config = dict(
    model="model that answers yes/no questions on an image's attributes",
    dataset='photos with spoken descriptions (Open Images, Localized Narratives)',
    image_size=64,
    translate=0.06,
    encoder_activation='swiglu',
    encoder_bias='all',
    encoder_parallel_block=False,
    encoder_inner_norm=False,
    fusion_encoder_connector='linear',
    learning_rate=0.0045,
    adamw_lr_other_params=0.0012,
    max_steps=6400,
)
Rows from block 9 of the image encoder, named by matrix and row number. Rows with one number belong to one neuron. Each number is 500 + 25 x the weight over its row's rms, rounded and kept within 0 to 999. All counts start at 0. Numbers have three digits each. After the name is the row's rms in percent of the matrix's.
# gate: MLP gate (encoder.blocks.9.mlp.gate.weight, 416x160), inputs 108-159
# fc1: MLP up (encoder.blocks.9.mlp.fc1.weight, 416x160), inputs 108-159
# fc2: MLP down (encoder.blocks.9.mlp.fc2.weight, 160x416, transposed), outputs 108-159
gate.180 081:523456499444500522537510484489473535536481482451530524535503500512487521519517510533534435476525509479503487495510477497519502536515500514496500512516547504
gate.181 092:487464504509540485500487505487512513493475501521517485519513515527581530535482502523526477457518503500523478481447488525484514521514492503469523461495522430
gate.182 072:479446510550500472510500517516525492500490437501517457494507520478517490541472482479491511515513497518484471520478571496492520499508518544529501508501508478
gate.183 076:509521571510486510483488490504500500490545491477502521508546470488516457549467514540526501465526495514492457497512502522504508505484481503500560503473516495
gate.184 116:521543475494519511522447498505508555497457518518507513517524439546523520494507539479552496496533518492498486476448540483532474499487505562504515466493537474
gate.185 088:492468513475467507520463491520519469539521526484487472526515487526512504475510496504513496498495517508488500534523497447455501570509461504468534485490546486
gate.186 031:495496506541472516513483454503466476498517516526468507499518547546513496523553510532513461528514486511511510500525504488538518528457545513493483522455464470
gate.187 122:460468494467478550496490485477502464471503527459505500510472444491501504495500476504532511510448559503514479459480509528524488533442529509504532547488505552
gate.188 098:520490497501511567487508482532485528477464487496519503511460462504485488504497511528512472510460512498505489484499528471514493468456491501511500476500474500
gate.189 112:518458504511504477493509507529474504503507481519516489484513495505520534477559495487489512478463443467482485488501533534464511473541535536512482482504529469
gate.190 082:517489459508486510535482485495502476526500496496482458486492482483488524502526487483524482458473505527489444546540501474452508513485543526521505535509487524
gate.191 114:537499512517494477530499499553492543478492479460502481509502463497545497491496517481515472554451550466484532463554516498518503487472507500496509487543501481
gate.192 103:447468529521543530498508491509486478507503469460510509496508450486523534516533487527506509507478486502506528510495507505468505505518465515535459487529485490
gate.193 109:528482502497497475500488513499497471451467536494519531508466521499488494475490509513534491487496524475485489485508505524498492480481476514510450500490503465
gate.194 078:526564459511502483520501485542463496488492517471533519522498475521497462470517492534512505472519534508497474480469469523474472499524533540475475486483507491
gate.195 118:480523503497515476508478518471515514517464499470504488498509463537513528491499516471513535498505516486523517511546488429515511497529464494475539521513509471
gate.196 081:486510504554502505520518513482526500526504497464503515475517486469449467463478504478538492476494506496535527526535503482511468466496484501490532517516526495
gate.197 125:489518479509490510504471498551467503469507544525507502502500461520537472504499481441549525481524487490481519501509499506503494476496510532490525514516496576
gate.198 113:496528477517544480481502507496481530544449477494474487500473495489502435452551512505547444509490506520471544503482487464479452531503483486491487499516530520
gate.199 064:521491478519524522548498522487492497507487534497497484451461468542484468502485463486519510538490520466510486491464534476532514483450504496531483531510504453
gate.200 131:488457540524550502510503466533532517493478490518516491494530485505528485477546470523546505502508538494532461470482500542508477516465531498498486496460509515
gate.201 091:467488498499516506513480520476513473483516485482534524517485513512467489492513521513538543496488504484502530499524484504490532550509500484476494496488486465
gate.202 099:489483508500437509485473550534481529518519453493490502499493515495504496492523508531525465515490506519487482492518495469497461510476478513492508495493509506
gate.203 100:466493511524523489523548518508567508457497477494474513477500499527470513491540481508491464481495570489489485453516514579505522543499500501496538498468507523
gate.204 086:500485488540531504503543531500504505534524474547504541516495481481506473457500522527527464519542482495503465484466481482484477480529462502469495544487507481
gate.205 103:505538554538506495528478542524497512502499446513516502515541511545529538507451469490546492459478561506488513514514429497513520493503536546516510506484533534
gate.206 123:476468446542474514471480488506546495503500468507514490513482517500491500510550474522514506488516520510514448492506513470517504503490502489509506524482476500
gate.207 091:519497497523458499516522521536495520547510450495524489502473501519506522488524490518550530469504500552501509494503532542466515484505513515450458446498528532
gate.208 056:540532505572512490525457504469494497463507440476475508511533508487465478512523517502483455513492457483533522490553483478458546498502513463518486481513486494
gate.209 077:494486503499521554530526451495504476482482501508540505503463489474503527541517457510500487467481494486501468505506455510509483509551493555503538497514461538
gate.210 092:493509431483465505523525465493478471482524484487477503573518505483473517470533545451530516509489472483485484503494475511467495534489491512476498507461475515
gate.211 106:481534557533537511516474487499457477503473481515488464511508518503522536496551507436507508489474467499507492485500460425504508481462520492537498479482513436
gate.212 099:476518495496509525470504502497492492459524487499512500505487487496515471546510494521512424527494498486496531491552503528467512463480493478524484530475476511
gate.213 110:552475526486463498510481482509498446497493514503491541500512508493471520530528524492495487490528546512474500485516502490534468482525457466504517534427497499
gate.214 132:511496520500531503530501523542482513511484501491475512518527480559511484544545575531534530484507491535528440505476551523491533475480491478508502507474509497
gate.215 058:505446497529526484537476507488517496482526500476510456477513479513484485467510503517496490482510501440540491541490519470485526513502492491545500520514502477
gate.216 079:507494529538504485513506518532522540529511502471519504504509483517502547484505517506511508516509492505475463485480493520508468504522491481501552530494495491
gate.217 076:515507499514478548512501506475492463533522441521501453479439476516493490482495483539497493517490489468447482433514484466498515524535479495495454477517526522
gate.218 122:455501500515510483544513486492499483482496534496551497522517511446522510468489481497483482480521535530469510486516510459496504498508538508489500520463494480
gate.219 054:520506504510489488470530463476499487475476527496478529502462539491482479478488555477516526498527482493518466462505493507556526470508494537489522496518520474
gate.220 106:419500510512513500484453462495486525520483491456548459478510497499517527480536507524488491483517551489510495528529519487461532504510498492492516466466532458
gate.221 059:463516507515498469485503502502530497490463518508519462468519506455472497488502489476538526474503492458512553489464513499497495487508534505525485486497493484
gate.222 080:545488533544515517482521497483471487515484413529504534480528519477478472514493496509484502506478513510527506511514476474514495471448518536501507480475520501
gate.223 104:515495440477499482495491514518479507476525541505469546488500498523475483504475483550525490503519502542478519524537486489479460517502479474538514488502467465
gate.224 071:515527520462495503506511505490500475498506442502471485537459542477539439477494508495542498464496518511504563471522497498508481535467506547468474503492499528
gate.225 064:514502474491528488527490524524511490506510518458490500486479494460505530514465479510528474487526519534503473477491513552542501464472519507552491564493448481
gate.226 134:520471493480475534494533448517494541489489513468525468543490503515522484525531507511499570500543536499478491524475486489521540479498470455473540497520492466
gate.227 119:497509514488477480482526512485534478494521480490541530522503534486536527488487460536532510520527440498498504539489470476512460505482486513479474536480492509
gate.228 113:499499507491499533505551530479522486492499521493507532502492478562489551488517564460551509435495479488480467487523535457513491446492478491449530504515507493
gate.229 095:506473512492545490460506492542486514528521537484482499529513484541537496516475463506482539501495477535479490499502504466485479480483474469496484460504467509
gate.230 077:551468495459533508508488520513501495486504460462517525477532473528507511513496476531514470436505483478517531515474491519522487540460506502479507485511499463
gate.231 029:465524511501517504527451482506485500494497490501490487506490533544518506499498494489525482494488506515499532527474488470524483537496554525483526525423544480
gate.232 073:501514492557520487505524509539512444517482504520526495531488460495505547534455534485532478508458478504522459465496457474513517488473500462509489507506552475
gate.233 117:472518529517543508502487494479471475522465502519496504475466474513508469523495509540539483509492477505512498484525482529517527494517491486484477497482529496
gate.234 103:505481469475478509508486491511443509470476487519466508446473487516524474511533494513506498519518511517484484488490496471474537487487508499442481503508477550
gate.235 129:509500503451520483545513542482479516461503520481529490500463509481453528540506481519543510508532529456516490545491470496424480502504520489542490528471501504
gate.236 125:543528434491463484498495455531503550539497480481514460516480529497484520487507520495536532504509525534527531474499527552499518478475503474520503523502515517
gate.237 086:504477532526486513499538500447483503529496535456494499488500531438451508518492537493522510531501483464494487497510482538508466537521549489482514522478516489
gate.238 052:487543509501535517521517520513521561503489477524473463490490495554495462484498484514499489467494501475516497520488550489508494549457475479492507517492458514
gate.239 121:500522497457489495491524509502505531531537511532521487522507509481489473450523521528481484498497483502500485478498466501518492488515478452547544508545510473
gate.240 082:490537468528499496468487533491508481530494513478496548518510440436533510511521490484458528538513488540520462487514508524473494487485505476478486492497531496
gate.241 110:495511500497464494506517532449483511528527467512517488534506492456518523475510493495525506471480453537506472491466503520522492470468495511495489491523487532
gate.242 116:477493506506455498525523521493520499476519515493537465473468505470442533497490527549507479466504455521470475487522458491447538484457528482491514540508486508
gate.243 098:496489472542489500516513496497500494500533489510508503524531465448482514532524506520539509511488470503527496500484475512514496450539523500524501486475550540
gate.244 058:498510496499512504550534507526492534499483477503525516474516472491488476493502486538536507532487510497520474484478514529484473526548533511472487521529494508
gate.245 109:456528484458500523495458482497499534503504512519551467508523487498490471477542522479504494439545486521507482520527472475513492474499489476500520460504531475
gate.246 120:519514495542523499500486457478495498536517504527558457468520523551515488486515484501486541478534502491567468511501508418469500506468452538506485489492529512
gate.247 110:498501491515501458544461525526512494490484479493521482445482481530503579481499547489534506512546526449506505462498502467520508500513455521509479496456499521
gate.248 079:522492485481450495558476548530527537474499494505498550516511471485502483486478496489533529484499493521483445489470486564533452483448535467472503507493509528
gate.249 109:520521522518507494463519532548466554529530529511494517484495436513549469455509544494548499516505503475444527503477499537505469500485526496481523494508491495
gate.250 083:490543513507536510516487452492489445480532495489518487457482511490482529482509495482477449497501493513507495522445488517502503471492518532509562491534524473
gate.251 043:513497522530482491513458504520498544543534513503496520521518489473447505491462519506529475532522487502529525465470520515498490492489505470491492510527507492
gate.252 077:517521500531520487504545545487512464508508487490568522533501483544507478488448478506521522501534459516524497484500485521499511463506486514482527480516487506
gate.253 129:510511538495508481497501537507481457502508484533473468460499467500522508483493541526524491475519496493495462525502524488514486473467497510466461515516546488
gate.254 107:439499549491534480532502456485507483477506526445474515525527482522478491471506519492506504517530503461494511485510520506538522493490484455520462498526530536
gate.255 124:518503515560477468492502479525473495486447487474522542487559472512525520491499495473467498534460494539515514460497488502496475519528534504491475508487532534
gate.256 117:503499496480526482523489493525515546458481519503499536527478486493505509507470508513502475471533512544486479491519494482513477533517489486452469474511504519
fc1.180 088:535476477491451517529515473501425551537514499477485501522505536505465504505471509500489458516498532463521510584501549486490489501494472486510506474538525469
fc1.181 094:493526494508502500509503489526466471491543500516494538466515486472479444490544480453460526525484486482490478474533479483473479501469496478532486511531506499
fc1.182 074:523497512505489515510487496496506467512518465469510507522547517569456526514475492476505505533495492528473487522536536504486513484491505502465468516482466497
fc1.183 076:503499483528477537539461491494517502510499526517518503507479504521449521492473487462501514487504506481550524511520508532447482522526483512485495514559458468
fc1.184 105:507552479514534553525539468477507463494472472538542474504520457542491522534499494492513512514463499475468442472507516488492484524498520482513518473517488499
fc1.185 093:494466548515521509508494521533495533486527501537485463522430504537513481493503486480472488493480491547495499500494512521503500510518550481489486515472510480
fc1.186 039:495487488488520482529527507511512487499499476513484507494499512498474493483499510489452509453485485449501451506504513506502503524483449546484553510555508526
fc1.187 113:466495528469527518488501488510500477500491552538489488525493475499503468466458496509509485518464498525512487447489500541518510502490513486483539522462499491
fc1.188 087:449485545487499515496481507520513510522468488496504543460484492510534535500454524480468484464505500487463487516511493516491495516491488457508470493466510493
fc1.189 101:523530473512495460499499483518493502503529537488466497470541504494496459512510528513487452517509545467522481492498486516480490504502514518496514482511487540
fc1.190 083:515469468507488514522483502512476549525489501471503523485501484470559493456537463455477504498491489506500514499492491489449476537496489487522511519535487497
fc1.191 101:527495460508538447454458456441501491443532496559556496519512509494513523500498493460471495484487524463504498488503529526563469503495513465505489483482503461
fc1.192 103:512460477510504526505525493536505526535519508504512516522537467489541531509480506486505539431498464484481473522508502505513527518459539525500484547512464484
fc1.193 102:483482532475505533536492502456522550487501467495481528511477528529481499491546494475483529511463487486452472525460451530465505540486474521506466482518490490
fc1.194 077:509512507508441481517514519508539491529520506523490495527542502476496494481499512516529483524486466532509495499527485448490528465512469542470495537523507473
fc1.195 117:514465491520544463563444480499489512524451512487463506500500494507531486511513476483498536498474535504501510504520534494509530517514455462518527456478507540
fc1.196 074:491533500522523533457486478484495492523522540487501454482513525493504508497498484496459532539527508498508484473497493465549518529524519494516492514487500517
fc1.197 133:542450479512458470488526516500516455529462461498510518522482527500495516523503442530475509503489508520505520544491439488515510529519471478438445500472501473
fc1.198 105:509496549500479468495482518551483482515518514530500522519527539484488515447498484520511506496502492471493501516474488521489509476516440509523513487510545486
fc1.199 062:463480509499498519485493468490503422490551500488484499486515489462499547538503523516526516480520481525485509487528473513521532518539513523473475515487524541
fc1.200 125:464472499505516502522515475511503491502506514510497488526571487549471484508514513515504533544505463516536471503466530474440460509533529498484547473486497506
fc1.201 086:490492482488473506488511453530506498528448545542490521508481533440491509533492494528468466504512499471517519444505514477502500467469494526517473532523522525
fc1.202 109:490533518521537490482513487498515455526522506457494484460526512482504480555502502495518515527510498532487528509466509517476490486526494516488511498538506501
fc1.203 088:489462541522531459494472474526487487495492476519498482444477490481502502512513494456493489470485529483485519487544476524512503518495471485489529468514492498
fc1.204 094:521518513530464489478499500526454474501477534512504470528501492487551493541476508498476478492503483457486525495505460514502525469460474488442490493538467501
fc1.205 107:508503537507485520516510545496453486481484489508498519522516458519492468499486457520511481452477503473525486483556472518508504482493527542488532513467505525
fc1.206 119:484478492515504471531557551518464445498556470516515536512494488505518504492522508518508469475464484521479503465535508484503491504498536499501477498504524496
fc1.207 094:501500522511522524504468461426555515470518511530442523480544495531523494482495521512473455515513511490510492484481473495508494500501501512503456487529483468
fc1.208 064:531557487489519452467526478514503529441522511516515485476447512475494526487537482485490482508518519508473539499527521521519524499523484484481510524491504541
fc1.209 078:502509522530495535503509510490496505475501494499529455479519480474484512490491466526469491521500519529526484528551471504534485504532426548476529527510463501
fc1.210 101:476509489475453485478506527527487476521459491507481468527501493490446523502483534492504526515537507461501517548467520524486457492531466517498499527455498514
fc1.211 101:500503541540505518507531521469502484470458499520502466497477465484492495507502440488515497545485459543492473506491482513506499533514498491504497537493501430
fc1.212 100:490441469532509511496503487531495498555543506484516501528487500578490488468511476490489499461514507543506452491523497528466517499477483532465541492503484483
fc1.213 111:501538535504478531489477495508537436526550447493497518489540489512514492510501502477543481533512489488504523441494487556524473509504467502509450509518519497
fc1.214 125:489515542493516493505539510492502532488508477501491481495525507539491501527529543500495480503481507537515493479467531504473496504502468493474515502511503508
fc1.215 059:501510509507503504543488486516510504525477488491497462506502552484490529496514509515460513482505487507535559482486520522507535525486509485516484491493496491
fc1.216 084:489488482441480526505491499474527499498501495471528486551504518498480496514459506532503496498457479536535459485496453473537516527495514482528480493513466499
fc1.217 086:520473497497488560476516507490518475500510479534496484461485521446470477490510521514498510482473498489515496500516441501523457478535473490505483517518494499
fc1.218 115:532522499523477521475478437477527504534492487514512516494434487467532460497526523517499507546510528503491506505489533522528486482535474482527492433521518494
fc1.219 064:493446500486509489475475515518511501534507423508533504515501515513505488494487470478492509493492489503546517555482516479482499542478505471496487487510490528
fc1.220 103:494480460488513544479493556507473481468484484470519460493509540497477506491502505508501472507513469507523527522534416514499480508477465469479516521495490522
fc1.221 062:477519511498493508497484553524536524512525479512511499488502485493483553496478503495454471515511504471498491449504561506452544548524487488520488519450499457
fc1.222 081:490506503436501505542472501517504550537483545465497463479453502530564532468526498531517469501479521495503486486481565507486528506504486524519466512523480501
fc1.223 106:478502521480496563486465517475438510523516511484490489517497518477552526488434518476495466507512522505470522476511496500561509504480493496461496489481542511
fc1.224 076:509452515508520503501500480502470499507457512449459560497505552504501497523500513497487557499528487491490478532442495515487516462517471452496479484528503475
fc1.225 075:514508513510509430493531519486490533519532492451493510555506488490516489521491477490496534458515485484480520509485471507515502528475464518514469462564499493
fc1.226 130:450539492527555478520509545466542449481481490525506491447484514489468498464473477526501477495470502475525512550521505501502491522450484515491503481505538560
fc1.227 121:486545502473502472511522532512491478489484514467483489519466516461514550504520481527482539495570480538522501492484466539526469452491489485461517485495489495
fc1.228 122:503509479508501456503505502488515485500506471506527501533527526482468533525520490568484526590502512527514506480502474508492503545520515514533504466486495511
fc1.229 099:477470430474507511492500508490538523508522551477477489514530491469447503457504498511526489518521484512489515490520485478503512464548491485481480498474484519
fc1.230 081:457478511512509488508500454504486519488536480531502443543530491490516506495472507472486509490493554499492510511503505463490516534498536485489466515492536499
fc1.231 032:522521486504498477479537469475519528516497472469481497517493472556482519495475499521534479527506490500498557464510444532461521498486507568506428479527495487
fc1.232 083:504513515507527480506538492505523498494509490510516485505502484515538503465524502513491510488451509506478492514499496522497480540475522520495522515505467535
fc1.233 110:487490500537543499463487511475489508502495535519510536498473491507488514535525483525537488505488432485517509528506500477552480497526549503441494525479514518
fc1.234 107:496495547469496536498468485527500496499531574476494476500513505521504505475477538469530518475471502499484509482477519511518465489505481510532505464464522439
fc1.235 121:507543468464500518540507529489473493478496488518547474531439465516508525528465513516483470558530544475540535503534492492491465510539536501504490525451472577
fc1.236 131:517501497483513502476516494551459486482491508472481526530522444512522477526556506510501521493475502525485532526468469447482518490472487473490503475485498492
fc1.237 091:520492465468494499477470481524541471510499505522508515520533495531537485465505460496489500461482529538485507488521533477493512518458492508486512476522481537
fc1.238 052:516507493490460482469517515525537485518519481537449467503538454509526500504528455515495473484493575518512476490501523479456473512472450531541509529478545498
fc1.239 127:514514488443488526451521518486514519498572500514480482526527475462511509463523474533468470485534503505491499500483511496513469509487480485517484516499520482
fc1.240 090:493480450527490516484520514443487541491494500484459490498531461454481490505506478467489458512544459497506440481507477506528486523503503516464516492450526503
fc1.241 107:474528489488528498499482509504475481548512527508508497560532553467491515486483485488482461501475466535491493512512484506486510465490505488496487486461502494
fc1.242 121:493500507520480487531496536512529528473494502525520507457516481531462489515518501555527517528465479526520478549468511475493525481516569501486519490464513518
fc1.243 095:566481482497537515470521521497489534498509493484508502480504500475495482512470544510516520492487465485539475521497538505470501479503495501432495518517509487
fc1.244 067:490512502498490474522489480532493541488492509500518470466504497479462502519462459480495518487498550464484515485501537513538515496473523498478501503528519485
fc1.245 113:533511521523517486520563512507517510544527455497522506498454504505489530533495489473452493506480488526520482490500524491492491518495533480509486527477517521
fc1.246 130:474488504536518488501514523527445511523533481497512469474535482528495530508487443487516537467562481552481496532542500447478515491495508512544467520511493502
fc1.247 104:533519466547538499482531488522493512510504488520535498504489479521460488498491489487474487530523489494484495492497473470474490496529470490489515499526515519
fc1.248 090:524468507489522506501510518535481492492488479463547522499496529526516497452516515497502495492506490560442507530491480499482481507467564511488486473487516520
fc1.249 097:497527553471503487466504470531512512518514550481488499535512480505542466478467526483531480503544473512475486486536505544477487503511525518494510495516521505
fc1.250 083:476520476495506517492435475487527483500479462507498423539505571463476494501505498505434458509459481526518489501501487452452503493496503494523508531522485490
fc1.251 046:473484556526481476561511500504523504489508507522448500468542509501508493517518476491495510496495498520477520495533490554456520490507448518490484481455522478
fc1.252 075:436523473482467482503457493505486495486480500474491464477499476523478506486538472527512528513472530500494511542500505507540470486507503502514517511491498493
fc1.253 133:498485498530503474506530494517506506490473507480497532506512496478500505489465473504493471519499526505524513464524463507521499524509470487523506493542468472
fc1.254 112:486504506498549503532539458517502493487522543479486503490545500502492485487512491496506495487511482439483549505529505484519498522479480458487486528509489514
fc1.255 119:477531516460481520515549497484522499520489464500530506507454530504492520492503522491503443512522516515538526476520522513524502486503534512476525513494472514
fc1.256 110:487469507484469517537533511531499488480514511495461483488482493524504528496458513545488507510479489532481513534466500469536497479512493521468469456531491496
fc2.180 090:481479481507461511477525483508483523522494545465487516535508546525526483514434460531482520535452492514484502468515514507462495482507494472497484527551497480
fc2.181 105:511492509470480470534507495509461507534510503540507520557532482477524496513491483512510548526501502529486530466493484462487500477477498529470500472511483455
fc2.182 068:522477539491512494527535495485509492481534476499485487486483518527494485488546461509493517561494503447497553501568491518562479489523536488491500524532498513
fc2.183 087:550473501533497499557507490520509501539480469480467498443548474544462507494499494526497498509498484472524495514521473521538517502520518468527511486505492527
fc2.184 106:493521495497510524522501521497470467517506491503491502485496527529474474515506481502483525528483482482536474537478512486495519502499488465515501511505463524
fc2.185 084:461478499457511489472515463526534539518490514508485509495483494559509490467525515489519446505482520489482483484470488479535495486471478476562509530517555500
fc2.186 038:495479459493505498510485495501478493525491460487484514496502499481447500482473478512470507496479503460504445492538498476474506514496492517503535508510504508
fc2.187 109:559513512486528466515484505558502518527497489522467516562529522521537520524476477495502517479507477458509462516531560480496511465512511487519453496486510497
fc2.188 102:483477518528495526443545474547492499515505476522467503486462486475523512471490496483527491503517530466526511478474476475530555489488483467545501491460510471
fc2.189 100:500494531518459556505501530520471544509534517530481506484513488458535517458508521473514467545495509508487521479529504471465459501500506505456509469474482531
fc2.190 084:557493481516498508516522518483496516482477465462479512492559457500522538474533511466482456530477516474485509503475500479472475509484460473526511512501471531
fc2.191 109:513491527452458474507503553506485500433485516481521490513468483523531531525504546482500494539534482512545544486473481479530503481495486525500453507529516511
fc2.192 109:473473454526486558473492509535458523494537502539543504460513480512534473441465453503488523472520518509533511493514532489478482488522532513492552506450479445
fc2.193 108:471540484529470509492480488442499504542505476460489521479441521496495486528497515516513459495463522504533455548505492443518506493520483491515537446525531470
fc2.194 084:503513511519471526558546469570473478512511489510480507530497496488489493482505510504502510504517531484543493505553486528501487488463535514466502505526523504
fc2.195 107:537480517490514494494475482504493526518431523522501491519479481457471497504485522532490521507542453512497461520465501463507529486500467473495479505494475484
fc2.196 077:474494476493508494481550495497486495502534468505495489494490498466497497533516508497529453525523487472530502487501504469541515501519509488508469475532506465
fc2.197 123:512476522449473520540500490506476521480505502520496470497461501469493466511484491524524520464469510510471495467491461516500472469505470498475504508525508492
fc2.198 100:524494475504490480518457459478481500504493477506522516526521496502485523451519541530539501506506505492475497517484500539538520485509545474519504522505527508
fc2.199 063:484475466452499513503540517460458490520507488504473470487502502465482512525540525527528472448485494467524524447526528505521494506454496528515475482480474517
fc2.200 132:496440504523509491527510527475491484519523520505473481490489500499507549474503511492445495530474533542477473502536524485480465483490508526514499468511524537
fc2.201 095:509482474469492466506491501492523515491479466519507528502521516422523531483483485528486532488510526458469497446555483484513476535533519507484473484496517484
fc2.202 108:501532526467498526532496526492510492517508526464513493492466556480510500536488499528528511527492509505502522506509508511517476512506512469470510452514501462
fc2.203 090:526458504460550499472444514468470482505501486488484509477465487506471485488513541490471485481472498507489462529535474469554535450488522495504533486492453496
fc2.204 092:517514463500484506507488471518519448497486481498477517520509488541529498501474469493498494475526538517508487498441452527515510506502475459480513535529508515
fc2.205 096:516507475497485527488462499499516525459483512491520529489453512512461505513508479504513534475530490500517449515523462507499499512480495452486484555505472486
fc2.206 114:499495547517517466547513537504480475524488541512486480507595466466486495490517514507522436512470514512524476482476540494512529502493502489485486498480538470
fc2.207 097:515493503477480522522477481525531506494502506556470533528517511482542573507514487511482490481518484475491532473521481551510443516513482525486478485509524459
fc2.208 058:508502489477539488509550525513520463465529496487536489506490510469508490555508513431499526463520484499476496468535510506472484490514441493513489527490489510
fc2.209 079:441545532520499499483448536524510522508446505481530497516490493519515487482496515465447527483490554493519506454550505509501492478495493512476449507501489537
fc2.210 103:527473525513506445500507508512507524510468481551495498505451492496504543482509485516502439530496499520483503512536526469495471535477493548522511537485507474
fc2.211 116:460511493539513502524519499484539542494526501500471472515457505513558505487485524486514465505517478531461491491510477525469547496452539477504502512483475518
fc2.212 092:513458508452493497537532487506503529514516509514492487477552493512520445520496484504525495498501500474469462472517483516490485521491521498543501483462464509
fc2.213 117:496539523471514486496497497497481465492478481533485573546480497488512491568498477511483496486476508510450508443539505513461467479505491542491504545514492525
fc2.214 135:512483468519451489494513497526509507476541490505539516479492467501491499512493510496446492517489505476511484500563517510475480485503499515475497487513522499
fc2.215 052:515500472510516490523482507488537531484564495506522536467494491506502511447518511473450503481503477506452490498513487506454477487467497474459526534510504500
fc2.216 082:491474522476486540472490534487501478454525456473483477516513520483536476492457525518523497502510532519533487515503509464492512534489464523556470552545498531
fc2.217 086:522442493466510520501464503517484486463508492512481514527502530481512508542521513530518519485460466534513486553523502488529498456480485521481494536453494471
fc2.218 113:499526514494507535494491468509508466485540485530497522552440524472488474502475471492489485547512501466522473490489485484513478521486489503441466501553499524
fc2.219 060:475521501497535507541484511526519514489494477494478518480495560516528463530470511493515535466482505481520493535480528485463506537488514521474493481470481538
fc2.220 109:488498506506540495510508543516475472470523509463461451481525476493485513514458518449511506513489505504504461529504559510526468497515463490494515500546471487
fc2.221 063:483528531512485526508523491500508534509496497515546481468507574478525511513474480480485499512472484508487539472518512531486524497463465501510512490481501478
fc2.222 076:514515491474520444537480523529481476499491502494498485473503528492495502517514481502509519515504519534479480512440495475477499467445563523472461483485495474
fc2.223 099:498549523492493514517544551478472511474523484514449489523491458538487473495485527448544475492497495521465547485527515516510512492493522515475512483479509554
fc2.224 076:520538518509503510457524481480498472504471522466521487509511484472505496546502527509526493520486459511485488501513471500485504545502536506458514488490522527
fc2.225 073:522524499508561463451509567496506518523514489490518471486509514491477503479494472452456533552459522454492478531504496470488505499522514465465473504533522459
fc2.226 115:488527473506525488498487509468460513477523501474503530480493518469495468474468540461517509491520513521539467518513491506473492488526563505532474497502507503
fc2.227 112:494488486540497470472510515512507520490548472492491496496497501515523523523525466497468478559514505496501475482480475498489522473461481472505522495512515524
fc2.228 117:524520395445452519515482512501474480476521535517503514508544475507467471525487513545501489529500433531472508477513571556470529481495506497508520495505498490
fc2.229 088:496502521525477461461482462475504503497444512488497505505523527529519487504514507487450526498481511491511519533542526461476496491517465517487501496523526462
fc2.230 076:449466488522563499513471499488511478475514480554469491549472525476507456473507473487516509518500494451544534507507482478476498526485484478474487553536538508
fc2.231 033:546513493498532474499493421491489520514515455462544508506514536553449509505501491534512493517517507500508528477524493505500520489487489492491480485485530444
fc2.232 081:478497527488470505512509477498518511481524475489485465483492498504522461487528548521523494474531504548488474575489499493443526515473500514524525519488430518
fc2.233 107:455499506502501462489456467496513465498483497534501481486506495521508508529556467548523531492435509476530529484513516459510495513501495487454502528494507474
fc2.234 105:505540570539521471534506524499492511499503478536510515453520544484520510531518475524479468484515510514482463484481488509470477489484496535444518477510478476
fc2.235 125:501504484519516483510509529476508483495514491526528529515477524470496519480447508482509496473516492502499522469519510497499525482453509518471547468542483538
fc2.236 120:503520507481496490516539511489473527511494522531484501509523482478471494509529528486526488514486516547501461506460501508522440564527483481521517522454515560
fc2.237 093:477518487522542487499428495502510506469512447533521518524488464510486556502538543509470465508537506450530449502482547498521478528475507460524501524495463521
fc2.238 054:512487495490524512517477522471459506545529473481492513518474537547504491485501500468501496513552503512480536469537459488456500473498530539490509523510545460
fc2.239 134:518480504490534534438513500516558476482516517514423507439472497496524475517503540479498486527512512500509529516516540464528512494519465496486509503537533503
fc2.240 092:493508541480446513459530481504542488520511520485480513518500523473543503479477502501512487485533520524489507474496476490508507493546505554454497457507462453
fc2.241 107:530477475453513510490502513562498494509553505507480453506549525500501534487478488466486539510517507517492477512520509453500490487487472485504520516479502472
fc2.242 125:459515511505527511513504525482544500494489477518485500516486462484465490521503502518491511499486491467516505552532516508425533502507441486516517476485481518
fc2.243 101:486489409486531550502520495486473505547502545451464514477516515508468494491522528482521521507475454488504561498528551494474442494509516490491542490532486487
fc2.244 068:493515503440489496502515498517520508526493523478494483479486500479471486510490475492485502482500558501502539481519501476499509476477486491509504496457498482
fc2.245 104:495516495492498531490531485469497524479528455482504557513432491467524484524522508494480519506492524523499484482477586462499538493478504450504437524493479499
fc2.246 127:534514481525469523484507491496549500490507514528498481524504487466507527542504466520517501522484520530489523512517432479473540497505507513464489482537479465
fc2.247 111:513512502542508518548499500490492505518443481508516477488521495514549540532523504500502490490476499493505549473478510514528491480491524527508553457485534508
fc2.248 095:482476500509492506499515520510523541497504526489524499475500503568457517480500492498514503441464500538463497490494469476517508447530560511531496483523494482
fc2.249 093:501486498519513543522477497515517493501532536495514514516441513501457501493501502472519551538521508504512498467546503497478520491493498478547485504499489513
fc2.250 080:543503488485497491514462444492510510508453524502460465535529504508510491464555508534465500518468483534485499502505507436482507486501493507518505499517501535
fc2.251 043:458523530546482456488470533495504489458481530515440483491466523509522562458501498508504509462453488543509502512454485531467510480508448519505477530514466489
fc2.252 085:491563466477481438541525511540509508496488491519526496508474397489487560492493465488496534494512516527514480504515516508510522466492481463512497499498487508
fc2.253 134:485489493489495500440525449497505489446516508473502498525534505550526529494487491499484475482481561471537528512475444503510460515485501534531479470532488517
fc2.254 112:498503518498514483477523470493485489498509543500493536497537488533482556494519504512493564532500480468499502519515550460484515466492514500485504448463476481
fc2.255 119:468500533456472498515506512508551505557500498498498459498514507565459524512481508516533497519513476525483507459529505487524479483477513477479518536490493530
fc2.256 105:505533511473505492503447502498501470530474507507468484484530486487531525467500505526507474533531534471549458511440543497515469502486512468495474514517537528